From a checkpoint of a small masked image model: encoder activation gelu.
Rows from block 2 of the encoder of a small masked image model, named by matrix and row number. Rows with one number belong to one neuron. Each number is 128 + 32 x the weight over its row's rms, rounded and kept within 0 to 255. All counts start at 0. Numbers have three digits each.
After each neuron's rows are labels from the 100 images, of 14976, where the neuron reaches its highest value: "place" is the part of the image that holds the peak; "responds to" is what is common among them. Only what is clearly more common there than usual is listed. The data: photos of plants, animals and fungi (iNaturalist). In brackets: how many of the 100.
# fc1: MLP up (encoder.blocks.2.mlp.fc1.weight, 1024x512), inputs 74-147
# fc2: MLP down (encoder.blocks.2.mlp.fc2.weight, 512x1024, transposed), outputs 74-147

fc1.418:135140068123086131124068188129085085195132141146093137141187108157101096183073086178132102188114151106207130142085102090151128184106146095085163119133118104090145074110136165129087134120088189072082177158160119124106205145
fc2.418:117154103162108117089106115114165140132122129090063164154170151099069138126131120098121144062073119133143137173099146122082080134154171105168136120077112117063138188138131161092087070135073136110178148067166157121163136172
place: top centre (55)
responds to: class Aves (94); phylum Chordata (94); order Accipitriformes (34); family: Accipitridae (29)

fc1.239:153161169147132097152045153125135137151139073146191133183178152149160105148087112188137191129154141124090084137155104167093139179106079139102120159139096169146138148126136104158154131105160165087142152082096165174129119152
fc2.239:087136172136125127081111080104079100104124170130098079145148115168124131141119092151127121155085126126171121141169122139090142096182103141072098110100116145087092130111147105117151095085125153145100109136107120130134102115
place: top right (36)
responds to: class Mammalia (29); order Carnivora (25)

fc1.435:136178081143151098115116162172109109177128127110103179138137145159138102143130126117176149075167168079132117111108142071095148131076214122094087111143150106161139085136139136058127118092231120035165147100111083101198157097
fc2.435:115105095173128152153121173114136098078132114124151137142111124182088104135079143079114143086181124136122075167064122119137163148083105095160104089102190070151134113116125138121125102177121158108135142062164161133063153165
place: top centre (43)
responds to: class Aves (91); order Accipitriformes (28)

fc1.591:103081105208073107111079099115104152146116127208106096147147100128117149135103154136096163105044146119098123167067198195125130096103190139115087105159109114169080151150089124125138168134156107135139167144182097055131157137
fc2.591:240189107172159070128166186175130145116130069189096093120133173177077162133109123109141173103098161142139147123161174105141123116116123132123159147114124130134133151098086149119113059097133166154181079159086127100064167132
place: middle right (27)
responds to: phylum Chordata (98); class Aves (97); order Passeriformes (57)

fc1.352:186092103111167140104141131074176103098134072110186117150154177150133090076134111151066133082161092175139117093108063167156152127159166111091134101159145127105108157175064167066145142059088077120128194130151116099125151122
fc2.352:155089142091136106126082151092122139096043077172160122103158148119096046178145142109144168150166078119119110131150129143163118147138073169148184120164160145130135040105077063143164107136140124104140125137144133172088142139
place: bottom right (33)
responds to: order Passeriformes (55)

fc1.176:100132118138085082094049116105094088144152148114111101140147110191109110154149064153098185137111083007148151079131092119168162122088161109126080129098173111111245188159123135162175100168131142150110136168154144162102135095
fc2.176:090114126093072194116117133169113164149120153139101090128103097107156079075176148154047115131159174070191131094093129163213100134101162133064141106083124136129040100109027141116078181165086162124148134140152104089133112126
place: bottom right (37)
responds to: class Aves (83)

fc1.422:128080086171146134116145142120127157173170140143122205198087111143121163175157131153144175128122105080195106114168122073125161202127125066128127152136208169132149144091092116118113103128139138143133153108145185135072123116
fc2.422:062077128117193126081148083098089153133175144137156171129120132164136098130152125153107077126191170146153148127182114142153158136124159059147087125104130126127198121127056121099147059095142101129080135101114148180113183168
place: bottom centre (41)
responds to: class Aves (94); phylum Chordata (94); order Accipitriformes (35); family: Accipitridae (31)

fc1.626:085175131129193158085117155163172148148078161113115118199225159098145151184165082177128123111128159089149086149094107149088094115178142124111161160126134125097175087144128152076099170132153112093060122144125072113135140163
fc2.626:203114104082078157142144099136102094134106139173112137162111143146161102180077135170118126116152094102153096152139206157112056103145125134115087106141100159186201174087163144191126142135131171132163147061130119147116117154
place: bottom left (34)
responds to: order Passeriformes (54)

fc1.152:108163162141121079165089137134151138150138195145122167103157138137107143146110148164146142114097076121118157124137089148132134144084170153101070095121142127112181149157183118084103153079134119108083191132146165129130149140
fc2.152:085147105121099102120125182116138158192132124055118105160119138167169098144159169173117088156124136177147144093061139148160176149126153094151093100094166067121108116183151139081100077125119117106130178161113139137147143104
place: top centre (39)
responds to: class Aves (89); order Accipitriformes (25)

fc1.14:157084143163162163110104137105113132097133041126165125138140116165139172146124100127060134150155092097130116123157191142107067124130147138114139179103114137110092127131162102205146122177118151153150083141132173099144141100
fc2.14:182154131118095078109157134109127165127189127138123055068099139161110197161120106116130145176119141140097149165158144112085129100146195103144142175077143132122141111121083162126078092161107138214175129124118075113126092110
place: top centre (30)
responds to: class Aves (88)

fc1.398:142140169103140118155126141117109109158111134121159110109115095165127104117119189176117097158113208102128167133119113093132153092104119111078128165149115132097157185135147180103153130116110123135106125131160098148189111110
fc2.398:113100139124095147144095160167149157122188092186112102123141078054126108154115128117123114111078140089104122140104084130136120157139135135064111172134093138193112146143182069132133089077135080101061128129116132118128067185
place: middle right (27)
responds to: class Aves (95); phylum Chordata (95); order Passeriformes (63)

fc1.659:115190123115190108163158150106103158156164150088118193156109149126173139122096101068108136113151140135163092184177161149135152180133084132120166099152124164115141104138167111097159119148125155144151133104181112061083130154
fc2.659:118113182115171094169115090101138095115134099144155108139138160169180117084163123095146104163166148130174090111120105162157145080115076135098120076156131145092168112111045186143090148102112101158153132140099149148122085129
place: middle right (26)
responds to: phylum Arthropoda (61); order Lepidoptera (31)

fc1.526:061119110149120171113156157090080069100137134140163111169137111113123145185101106175155136174146122131104121106141189175176145099115126094204110141157157192100156084092129100103093178117116050136071123115130162119087146152
fc2.526:145125140132155135100112088173142139086142135156188143152099169136110167119167129132102120113083100157140104105145139147156123150072142142113150079119194106140123154054113128076180144150138115186069117167157180088151118153
place: middle left (43)
responds to: class Aves (84)

fc1.22:102083116167103131169145102092121103104093148129075174182122079148191101084149130171096118127094130182105188072134134145113120126174119117134188136081119125048127116078102099104231090162101072111129099085117133161179176155
fc2.22:116113174081076144093145150096116125125107092118127131195131156191122141125180077188185101118159101123130139119153173158153171111130129146146143149126158109097176121132155155091171115097089112150121136150170115115121116112
place: centre (35); middle left (29)
responds to: order Lepidoptera (34)

fc1.148:094124104177119161144132147145133060132130093081117100132124145069132158177137133182142125139116070115172121091109111160127189109132144126091137108140115134095155092094134047124063180135137112168106131136121111121144131095
fc2.148:101125176111155164137117176118160087094150149119134163129123170151135164127158119119113099100134111151103168033126137147126119154134111132168124114039179132150121124171117123118105117176108139124136210229129152084141175076
place: middle right (26)
responds to: class Aves (90)

fc1.749:110138147166119051110161105079140118093123113117091134133141159128096162126086092165097097102121120151129130150100074137143165108128140124151077128112132061101093095152119120077165140155159139112124124078142122136138108182
fc2.749:077095168171115101071124057093162149077211156155124121103141153127143119102082110119155119074156167135048143138180128124145135096094106174129101083150125102128149158120135104128111132096172144098113108108111144141126124128
place: middle left (26)
responds to: class Aves (91); order Accipitriformes (25)

fc1.361:103141143158153113131106097150173081134139173080079079148241090102132107184111172081194101112123088123133102109101103107121183134172138089119119201100172144154098101115190094169107143129092169140074130093136107107137167068
fc2.361:123067116097058144119147144123117073139120084139102157190136119130138124100087107113203104148123087096174124152113120159161154142154170093125086093161156124125164119111178117131121114180138173132104114086169162117094115148
place: top centre (45)
responds to: phylum Chordata (94); class Aves (93)

fc1.82:132132089121168179100117123055084084122165090176166124104111116047159135100159080155078123208106108164133106096092106182142065177093135075121134145084089181130143097133138118208112145160157116088146090117165114108114148103
fc2.82:129125096163147115140172134069110078188086104102143160113101111146106119129120145091114112113140126129173135133123100123144125131112148126160146153124103131102097176098152147161160171113140139174189129114126110170120141183
place: middle right (29)
responds to: class Aves (94); phylum Chordata (94)

fc1.157:151130152111150120128180131160102175114157122094127144079107077092148165126106116142151136108116125103138082130126121166079163112098077148142108104109163109107184054089149128151097125080177121076131124190195176107160148088
fc2.157:152074142116104096136104121112112175161092140135135127207125207092147099135189125148059152168140177149157128061158160094116095087115120126057118141159135158134141099118037130103124129158201101157118096133107147214154105147
place: top right (41)
responds to: class Mammalia (25)

fc1.743:131150083133150161164174176116029059144099127062148157142197165077097145115117174157141049129108161157142141133100142137185092099141085093144086129144154131098115142114112158118102113165140103134165141089126189102071161149
fc2.743:196139150113069089140082134042098050108154137157138110096102101136108135168186144145090048095137154149127176135173075220099131156128119107181115122105171131140167145113142102075140144164107164129087143137118116134149119101
place: centre (33)
responds to: order Passeriformes (55)

fc1.193:173089084131122071122194126106135101135080133110185126169130107080136178099132154199159150044187137178128171157112173144155118125129096193211122143117114082139121176147094150103169171140074105152175117150163123166205123136
fc2.193:122112111121153081102176168122118104103129146154086159133071126165112118132163121099170118095145198078118087155155121130116128094140078120116143139123109185183130088167108159053110114121174126152178172117107067132073132103
place: middle right (32)
responds to: phylum Chordata (93); class Aves (90)

fc1.273:064094120098166142134156124151119141118109096148138144162134114146080132169103123125130087147151212145143061135132106078133097131098147146108109126171137142085156113104055138158124132054043127132059189138126089087132135102
fc2.273:121146068140151107109122149121161147128126139140102124094107078062119157113157122183156158151088109136077115129133086126083135120096128126097130086109047135117178133168149124124070170136199125147120117150099133131112129068
place: bottom left (39)
responds to: order Passeriformes (56)

fc1.210:080121177164168136138089117163126110131084211128121127104045119129122109118201117141108160176120100136127096088106127139111146088065125140182132148097158202107162149063102132115085092141134141183135125123106063117118110080
fc2.210:170106152163118101177132092125127139123166186106113114083108090099096165175103113093103189071101022119110126135120170096163155159166087140123129108125106129117119225152173142121085148129098099124113206133131113152141099096
place: middle left (26)
responds to: class Aves (99); phylum Chordata (99)

fc1.752:168221171133127208196131116093079105101135116141119169088139105087089143133200116168108123164101182188133159096116141130138128078139053124134123118205091137040053130163117140122110156130129158167124125103127155101131147063
fc2.752:167155186131087141125115109161083080144148146113141099156101102127152078146144146057114160091139108147122129080124147180133134106106148099119158057068142164114130138180164191148178075152118160066058145117143103101118150153
place: top right (35)
responds to: phylum Arthropoda (69); class Insecta (68); order Lepidoptera (34)

fc1.585:149138157167129141081123121118099094072099099167157165079141115154157128167185110097137104072138134149098114135139162135171137103098144098165135125069160117075123134130074150137136116138119144130116121131167117158155139118
fc2.585:154126128091157089158089148123133140098099120127111100132175154095136123111126080103105143107135182132150140072123126163111115136111126091128149042109157161162083123178116133120118137135171157083114150115103126144072173139
place: bottom centre (28)
responds to: class Aves (83); order Accipitriformes (29); family: Accipitridae (25)

fc1.332:102185169094167156148099158128121138140162072103137137122076160093180135161122130192099069066112126152109142141141154139191101086092124081147089139119172116154135139155104105164108175090104095140106139134114078066122127151
fc2.332:103169114144132180125115159169096141141151127120100084146126139139150122122140098139116171140147121086139046105137097163089196116139120121138135118112172153160165148110123148129124162114149120104155107110132162189153142121
place: top right (38)
responds to: phylum Arthropoda (84); class Insecta (79)

fc1.502:114109078164200213096147090118093125134081139147096112099123146144120075111171164101157173167108122077135153142149096144186111159151134120100132155104128146155161042126151107171071144174159104103065133179089078152107110112
fc2.502:126061137163106132134152099123105118103160087175151127130121074127123104110083143117135148136142116119063150119135152137159187145084073095146122137175101081101126097079141194125133169166124150088079185129173094122116113122
place: top centre (41)
responds to: class Aves (90)

fc1.234:180176172093057091161071096160159090118134146099114131150168118099127088084144128179119161131148094196123082076210091142102119074129114087176086142126129135117153146088136141114126097114109094071100157152147103096154107165
fc2.234:130101157111122098036160137109102098085139160077099152176135112088108150151199160150079123181128111121095135183121112111150198144122189097131014121094119104127135090077156080143132123133120106187154039141104087135098131109
place: top right (34)
responds to: phylum Arthropoda (74); class Insecta (72)

fc1.758:078111116119157127200159182190168123123089104131167135180126113138084126076078080158128172140068152130177154110107120092126126146100161139135147127131200086109130110161072073144087170112118073117147160147110091152174144115
fc2.758:128085168175101084071086105124155130106180053139132090107114119100156165081092093105155121068197150136174097167094105081177111135139092170116186181119098115159118122098111084139153113161120161073127095145132079125128169144
place: bottom left (40)
responds to: phylum Chordata (97); class Aves (96); order Passeriformes (62)

fc1.359:180172128196128140108121103153125135088132156138158170111159127131087148122109196088164218132139105135101091148177101144090110113130161202127078112135144114131138113170129088123113122089109121082109084106179083185115102113
fc2.359:171148141141143110152131168155121129128146093134103125122104165078112131184110115109141080101138167178046118120160185134164113135140112188119106110191206117112167144199100103191171101174114090126145201096132070140101161138
place: bottom right (36)
responds to: phylum Chordata (95); class Aves (94); order Passeriformes (65)

fc1.677:136131131125103102060173165134168109091131122185138119084159147050082128169100103063111181153171089151090162162152104104157091143192068148068081161129111092114130100167075110186169146105185130096139113176140144146136052181
fc2.677:154166126124118145161170107078068126110126101137168109132168162141087170172130101098164120090121205091126172148206118104093127141120080041131115124161140070147152198153148176104111130190123097107128133149148114071061163138
place: bottom centre (28)
responds to: class Aves (92); phylum Chordata (92); order Passeriformes (52)

fc1.368:116110128145194069187150121062086138080099120091126048146169133086103171080116095091123114103119198139096114123187085117086130150102141077130141084123091178135154137142149106104128145110134125130145139149123095165090089167
fc2.368:170168107121117112150109136185198109117098127075133074082154141077122149090111120128169138114094115144177086143118138153124120182130137141103167057125095138155181118126105151093082117108198138114139184078132086100136193120
place: bottom left (35)
responds to: class Aves (89); order Passeriformes (57)

fc1.162:172130098195099189131133129089140142073132148188169084194156176078116066132119149149108170208180090115094109093094125138090126171113169123186177165134135112084134118070130110151129160142098092084138109099161110142102146109
fc2.162:186136111097086137155132095135125136132167162115124152088143095125107141110092114110090152117150137117141133086089155135110183102142148100070164103174154156078114138128061128098126136137144132119097137118109139162163172065
place: top right (34)
responds to: class Aves (84)

fc1.571:135075073178151115154102153157142111169140120098144141217167134135121125144043126137124132111116115048116070128114154115172103114143128139126166127097134144112128091144088070076118193107139109149100122131109210135118139159
fc2.571:106109124178076161101083129083097087098143076152071094131127091149097167105153120133094092150156169156113143105104108193087126136130137087163075112080154219163188164137084107084113108168104148074121166063134131141172168068
place: bottom right (32); middle right (27)
responds to: phylum Chordata (96); class Aves (94); order Passeriformes (51)

fc1.577:137097120183147165062111141109104098110109098151111080125128132146076076120066158065134173124149124036114098171073173128149193144114115099087121168127162117158110112131154140136117148158140134100092129145141152107140114092
fc2.577:086074154114179110118053090124123070130167125158098084133118104134105095107141135125177105105131132126137076106037129135183137194151154136111122162083129125157128167100118140134150186130103170093076197086120120149109101149
place: top centre (41)
responds to: class Aves (94); phylum Chordata (94)

fc1.763:144124096119077134068141056095079176136082117102034178108163124081195140167170128092088178161144074150126163156139163144166104107097129104224116165097151140117144133172160108089167156143166131066140123130137091117111144130
fc2.763:112112125111152142196116158183180168142104128065209147075113081149090086146133121124037174135162155142111106108050104116141073134106089124153117115136095144181156111149113155150105135158085183071117120111107130150173123141
place: bottom centre (28)
responds to: class Aves (90); order Passeriformes (50)

fc1.313:139062150120162142100151100111101098106094099109127117140106122184115082106081124131099099152127181135153110114141074082079122169122138142089077151085173175162103120111116120147143086146102137107154142124136111168230092138
fc2.313:128134075154126117182129112203108202101182156107155099123089105135137150153125099082201149153145111128110158219109156126076129134157124161135176163171089133137091081136136107153086127133043127126074087152159091157163124198
place: top right (43); middle right (25)
responds to: class Aves (89); order Passeriformes (65)

fc1.572:164054152159089165120155135121140185105107149136151074123160110138119178152097182131144102156116123161090166138125090118084154196191137113087034146128191131116128150084117038082175159120129101188140139155128160151110075170
fc2.572:104135113103148117101142139173173111099115122094121115096157109044137108105140131119127140100142140093118125139091098108143114117135123136190150095147106089100147145205174151156113139173139076107114202145076132137144135070
place: centre (43)
responds to: phylum Chordata (97); class Aves (95); order Passeriformes (58)

fc1.406:189172186125119098155105177132132122117140108121134124106131143132147088134136146172120102114070097151143184153139145126206160092091116144101093136104162148130112143109099117163186159067100133115083179147182135071104135121
fc2.406:079105096183097203112137180157154138101168136081104127110097122106084147111140080169073114059140159085104055061182107177100125160067139152113141177145067125108181125102115112128132144133138178114149096172132117091146113135
place: bottom right (32)
responds to: phylum Arthropoda (80); class Insecta (77)

fc1.708:164082160097198129157151137103142142116168100117132127118131105160151193195136104149134142119164112174134153112169097108133157120144074182204086158131089107203165136081116143158131130199166137143110127166136165117131133176
fc2.708:192135128110155097108076148116139127108132118054152198132157114124091040097157132155116136115152142099145145168065138120118204154149084141111177145162139139109135092122180164139114060063099068113075152115131176180140157174
place: centre (25)
responds to: order Charadriiformes (32)

fc1.405:127155154173149099150171167132071155119107094151181109140146143095120112192153116203084048155099117133120145121105159176117187123127167119140131120131120158150132137108133135084111090063150139173125118117135108164108148154
fc2.405:106183107132124091144121100165174102141142150121157145173085085120150113123127185112126090183092169089181126135117177168100063152100146170136085184118192128146123108074091151125082103131166125148145128144153136124123162079
place: centre (26)
responds to: class Aves (85); order Passeriformes (57)

fc1.119:199147101089103082120123109122111124142183096115154157240166113094176150093127120138092075101100116112169110127153082159144111109126103141100113143129113107152154123158161100109116094104139170125179045147142199148110175143
fc2.119:106147137147152118102075125093126113155135136120121147147166150185108175078161157140091140147167123060176106096179143075110173151132117174141174156137136124070107099089013113156125097086193146110133200144106051137122140141
place: top right (33)
responds to: class Mammalia (33); order Carnivora (27)

fc1.383:088139111085123128160166122132065152162099089087134179174071109120076150136131180138134123162159101118131115110124145099088158081140106113054140114132134124126126150178117128132097132140108193121126162185116097191185136134
fc2.383:132130088123184118095121121123145111168126145111135097126145052123099177072110145086095110077154171106090117131127132144096144157148170127176166131199098131063132149178176158112105144137091082081174183087127092083121189131
place: top left (32)
responds to: phylum Arthropoda (76); class Insecta (72)

fc1.280:084149131108140105132124141152116128140149113071114129174135161138189117116112124131101142120160085107158109117102075104153150193158090152153149148103163140092141158144080126119112056088134116106160159086127117137113110160
fc2.280:120115159095145116120110131178170196169147086106103206112126119143125183127167128139072085089139156084110098165188154140165141144143031130128123128112113161138140121082146142123100146115123137089093103116159085157149172139
place: centre (31)
responds to: order Lepidoptera (39)

fc1.379:173139154073145110134128140088162084095129121092168097091126163083141109073122044135123093145160128095176131112126127076113119150147113148129159128138102124103126149124132117171124147127103165132126117185147111112152149173
fc2.379:123126130127162035143102086138163120132124071112187163156079137100132168112135129076079101086140156107107122160100137161114137147098118171121091114129138152090147122093134116188131138138068178118154137131097110111113086112
place: middle right (30)
responds to: phylum Arthropoda (64); class Insecta (63)

fc1.300:123136136100186127109188127153150116151156126146079162104100116181098180129176147101141201131105095139149124147091079159135126094056119113125116171147160178169178106164083171114153106120162178116132133134136092122198127091
fc2.300:159120094083149171128141099127131110127182105123158152135063130140171081136193109120120106051179115100147155166153133115155160164110132090130107121110163076136119131096107108117181121093174138118131152113157092127083131130
place: bottom centre (35)
responds to: phylum Chordata (96); class Aves (95); order Accipitriformes (34); family: Accipitridae (28)

fc1.39:154148099137172206147087115164097094119160049169149122168125101128167128122100089051104130164119123136125154147124164176112104184118144092116162164129109170093152126118125133183102132116138131075111102182118145097156145084
fc2.39:093125104131149157122145167089131115151092116108125133101113135152112092072107066176049176150119119131113147160103155081146100197182123129090148118152129168111103127127172163151075156118132095096149144099112163196183105030
place: middle right (29)
responds to: phylum Chordata (98); class Aves (97)

fc1.104:142130107150141063094092062134079113152156181124090085140145123123122150144106120146089165175103118100161097084137134061197131147148131116104146200119163144116138175159078077131102118077120082128172088124160090136097115168
fc2.104:124086151080111074112115104129165089170088119151105065140162128090141113114186185186142168135130184163136099127180135172067090100129123172082133117183090150128076115094147049121087133117146142121096110165113143156135160100
place: bottom left (37)
responds to: class Aves (93); phylum Chordata (93); order Passeriformes (73)

fc1.582:193159127151104090092145139153127152115155096136142157115171157158047075169208152161131178114099137091171124167109152143142051108095082129128107133127124114142133130084071143077072159142178190095125154141139155134129116128
fc2.582:109133098145097147171081123156154140149104116072076186134199116110086120148108112150150156184091161110135163111060131138134154190153144114157186127076144155128123140103146160114081118170152157121101122091178091116111123204
place: top centre (49)
responds to: phylum Chordata (98); class Aves (96)

fc1.663:139167116116112133149124141086089052189140114111176166141125209115160145114116188173129110127135097150109107130106054086075100129111136141109094117116123163172124109172151129151135153130121127090150123159105066131106155152
fc2.663:126121140143159104097181150111164077123141106120151172088104126162131110146120153173130095074150107115182123146065164109126138163147119116122128096164129201105155126104140065098204105099097121151096065084082118153162045110
place: top right (32)
responds to: phylum Arthropoda (84); class Insecta (81)

fc1.447:160169147105082113122135158108071114095151099116099122090090127131151100142166175189066127094174096077129135142093125100159149110154129109169126158164140123116123115128146079139142068060117176144095098146140145105086101136
fc2.447:109087184119187110132126027132132123145092173165183100147189127129112152196100090104118133154078132162181124076140196085134083111095077126109155111123070143131145118141135217090105084101129105097094141236134150149132129133
place: centre (34); top centre (25)
responds to: class Aves (89)

fc1.318:106136141186166096162144082147137194131142063102139094103112150111098161113107120134139164185158085172142085154097141157099158169146116102120172149103156170147209119149140091086153203199203119104124098144199128143117166085
fc2.318:114150141152045168183123104104153118067149131126111139132144118159073027095110142110175169147138152150174179123140167111153068175163147101172125099117202101154112145135106105097124091127134146092151133109091130103120117082
place: centre (26)
responds to: class Aves (93); phylum Chordata (93)

fc1.83:087129154123155161203148131107106113128125113078133145110122144120156176133114111167097106184138068159128111103146078154076127124121118115167164142126094131147094073157213136105093128143115148134142178109027103128149138130
fc2.83:137067197149131152136121128163139066156126102089076149199131152155138112099134103118086073072090104141120132073146119166106075114142120165069103150110133138096141155117135108098118182155105091089105155102106104114126148157
place: top left (32)
responds to: phylum Arthropoda (69); class Insecta (65)