config.toml
encoder_arch = "vit"
model = "masked image model"
dataset = "photos of plants, animals and fungi (iNaturalist)"
train_examples = 77898
image_size = 32
crop_scale_min = 1
horizontal_flip = true
translate = 0.12
method = "mae"
mask_ratio = 0.5
loss = "mse"
encoder_norm = "layernorm"
encoder_norm_position = "pre"
encoder_activation = "gelu"
encoder_mlp_ratio = 2
encoder_head_dim = 64
encoder_fused_qkv = true
encoder_bias = "all"
encoder_qk_norm = false
encoder_parallel_block = false
encoder_inner_norm = false
encoder_patch_size = [4, 4]
encoder_layers = 8
encoder_width = 512
encoder_positions = "rope"
decoder_width = 192
norm_pix_loss = false
decoder_layers = 2
init = "orthogonal"
residual_init = "scaled_by_depth"
optimizer = "muon"
muon_scale = "original"
lr = 0.015
momentum = 0.95
nesterov = false
orthogonalizer = "newton_schulz_5"
adamw_lr_other_params = 0.002
grad_clip = 0.5
steps = 17500
batch_size = 128
epochs = 28.8
lr_schedule = "poly"
final_lr_fraction = 0.05
warmup_steps = 3500
weight_decay = 0.04
adamw_weight_decay_other_params = 0.01
Rows from block 6 of the encoder of a small masked image model, named by matrix and row number. Rows with one number belong to one neuron. Each number is 128 + 24 x the weight over its row's rms, rounded and kept within 0 to 255. All counts start at 0.
After each neuron's rows are labels from the 100 images, of 14976, where the neuron reaches its highest value: "patch colour" is the nearest of a few named colours to the mean colour under the peak. Only what is clearly more common there than usual is listed. The data: photos of plants, animals and fungi (iNaturalist).
# fc1: MLP up (encoder.blocks.6.mlp.fc1.weight, 1024x512), inputs 387-429
# fc2: MLP down (encoder.blocks.6.mlp.fc2.weight, 512x1024, transposed), outputs 387-429

fc1.526 [133 127 124 151 130 130 108 123 103 119  67 107 141 164 171 139 124 150 117 145  82 170 142  98 160 145 127 138 148 121  96 140 102 148 138 110 156 116 150  97 114 147 151]
fc2.526 [141 118 158 110 170 145 155 141  94 133 147 139  95 109 128 132 101 130 134 116 172 122 141 132  92 126 136  93 116 103 103 125 139 149 169 147  93 159 104 127 143  98 119]
patch colour: pink

fc1.742 [146 137 151 107  86 164  92  94 106 134 134 134 138  81  94 161 130 117  97 172 123 138 110 130 154 139 133 155 113 112 146 152 146 118 139 119  92 179 117 134 138 155 106]
fc2.742 [138 153 138 117 128  86 104 128 136 155 149 154 147 166 128  90 121 109 148 140 175 124 175 153 122 119 126 167 152 134 119 120 167 125 112 117  82 132 116  87 131 164 160]
patch colour: black

fc1.632 [ 96 118 119 151 109 121 112  99  77 115 127 144 126  89 140 124 178 107 135 120 152 159 143 112 149 125 129 132 143 128 116 129 139 124 118 131 131 116 121 129 146 134 114]
fc2.632 [147 131 142 136 133  98 148 133 120 124 143 164 132 120 135 117 137 151 128 111 140 143 103  95 128 128 116 137  93 155 118  91 140 121 137 132 112 162 127 123 125 150 131]
patch colour: black

fc1.447 [ 96 178 123  88 144 125 132 127 107 149  83 111 127 137 133 120 117 151 158 110  71 138 172 106  88 148 117 101 105 124 150  98 122 124 130  94 151 190 146  70 146 113 106]
fc2.447 [107 144 119 110 143 137 176 139 160 124 133 129 144 153 146 128 128 142 148  76 121 150 126 134 153  84 101 140  90 158 116 121 150 143 105 111 111 147 111 108  82 146  61]
patch colour: white

fc1.102 [ 81 146  89 121 143 147 164 167 114 103 122 151 112 105  64 154 129  82 125 151 135 148 126 107 125 159 143 129 132  95  99 125 109 140 112  97 117 103  94 102 117 122 132]
fc2.102 [124 114 129 152 158 125 124 118 121 134 130 129 116 158 140 176 129  60 117 136 175 138 106 184 134  96  99 123  91 145 128 142 101 119 127  93 119 166 105 137 126  74  88]
patch colour: brown

fc1.296 [171  82  95 147 142  72  98 118 123 166 128 123  88 148 142 159  91 132 170 142 104  95 108 113 138 111 128 130  77 122 138 133 149 133 137 158 180 142 175 149 102 100 106]
fc2.296 [173 127 130 117  98 107 150 160 162 137 120  79 177 128 126 170 129 175 111  89 112 150 119 122 135 164 104 144 174 145 119 141 109 113 105 123 119 160 137 145 116 128 113]
patch colour: black

fc1.709 [102  94 227 123  97 119 111 111  98 147 142 145 115 105 129 137 113 129 160 174  76 109 113  99 140 114 122 140 113 133 102 123 162 131 103  70 146 156 101 160 203 146 139]
fc2.709 [111 135 128 123 112 162 118 126 143 100 143 145 156  99 172 154 112 115  99  99 183 130 156 125 111 121 104 132 108 134  96 120 128 118  98 150 124  72 140 168 149  92 121]
patch colour: white

fc1.695 [111 122 166 115 130 146 155 154 118 135 126 121 110  99  93 104 121 137 136 154 104 126 117 147 161 122 175 121 124 157 101 138 118  90 146 143 138 130 145 152 143  90 116]
fc2.695 [196 136 101 132 100 145 162 127 114 113 154 145 100 171 129 103  97 123 119 158 150 121 132 126  85 124 144 138 100 115 124 142 117 120  97  98 158  88 147  93 115 123 131]
patch colour: brown

fc1.705 [120 155  94 119 103 154 132  97 107 110 128 161 145 169 141 108 130 121 117 114 107 126 115 111 111 102 110 113 127 122 100 116 155 103 113 101  89 144 170 190 133 118  96]
fc2.705 [136 175 155 132  91 129 120 162 189 114 127 132 131 147 155 112 109 120 126 136 124 127 122 122 141 110 114 107 137 129 117 148 147 109  97 102  88 151 124 115 151 118 131]
patch colour: black

fc1.283 [123 102 141 106 120 139 139 121 138 160 119 129 118 113 131  84 175 127 182 141 137  92 146 144 113 127 153 148 133 117 165 107 130 132 155 140 156 142 159 117 132 108 130]
fc2.283 [156 118 114 129 163 150 119 128 132 116  97 132 138 145 147 162 171 126  95 157 147 128 157 123 119  90 151 169 137  99 121 116 130 143 182 155  75 133 129  94 139  96 165]
patch colour: brown

fc1.474 [160 166 159 124 162 115 121 134 148 165 137 144 131 138 109 138 145  98 150 146 127 110  85 160 137 120 143 125  99 139  81  95 119 132  88  93  87 146 125 106 139 143 136]
fc2.474 [141 161 106 161 132 176 133 111 146 136 135 134  94 137 103 122 122 116 103 104 100 117 121 119 104 129 134 130 126 131 107 139 155 146 187 175 124 164 124 129 124 115 169]
patch colour: black

fc1.81 [126 198 153 166 115  94 108 129  71 123 115 132 113 186 134 146 227 137 105 140 114 149  83 163 125  77  76 136 159 169 104  74 119 126 132 102 161  95 166 168 118 119 116]
fc2.81 [137 133 146 134 121 129  99 103 151 112  99 109 132 105 115 114 159 148 112  96 130 112 118 132 169 155 123 122 117 107 118 101 126 150 157 170 148 139  87 123 138  87 136]
patch colour: grey

fc1.134 [147 116 103 171  87 135 104 155 113 145 129 105 140 123 106 135 135 109 125 120 114 105 140 128 100 158 166 134 134 113 149 148 150 146 163  95  97  71 141 111 168 126 131]
fc2.134 [123 149 118 114 117 167 129 119 201  98 108 167 144 124 137 116 116  92 104 112 152 123 124 163 121 157 130 138 110 155 109 163 117 118 128 106 119 109 128 133 108 113 111]
patch colour: brown

fc1.492 [162 158  97 112 158 141  93 131 127 123  98 107  89 117 101 120 118 150 142 142 112 110 132 122 139 154 101 112 130 122 103 138 130 112 129 100 131 149 111 111 126 175 137]
fc2.492 [ 72 115 107 166 128 136 131 166 124 144 144 103 134 125 123 165 128 120 107 130 128 112 116 106 133 153 173 145 151 150 136 111  90 112 128  67 115 105 166 105 141 165 117]
patch colour: white; pink

fc1.194 [122 125 117 108 103 122 115 112 124 157 105  72  48 139 122  97 114 105 151 106 167 135 140 143 102 103 167  73  96 132 142 124 138 135 160 156 154 134 119 136 133 123 140]
fc2.194 [108 146  80 138 155 143 115 121 120 124 118 138  90 171 132 135 149 126 121 158 169 166 141  92 119  85 153 144 104 148 181 148 102 105 101 182 145 111 130 130 164 173 104]
patch colour: white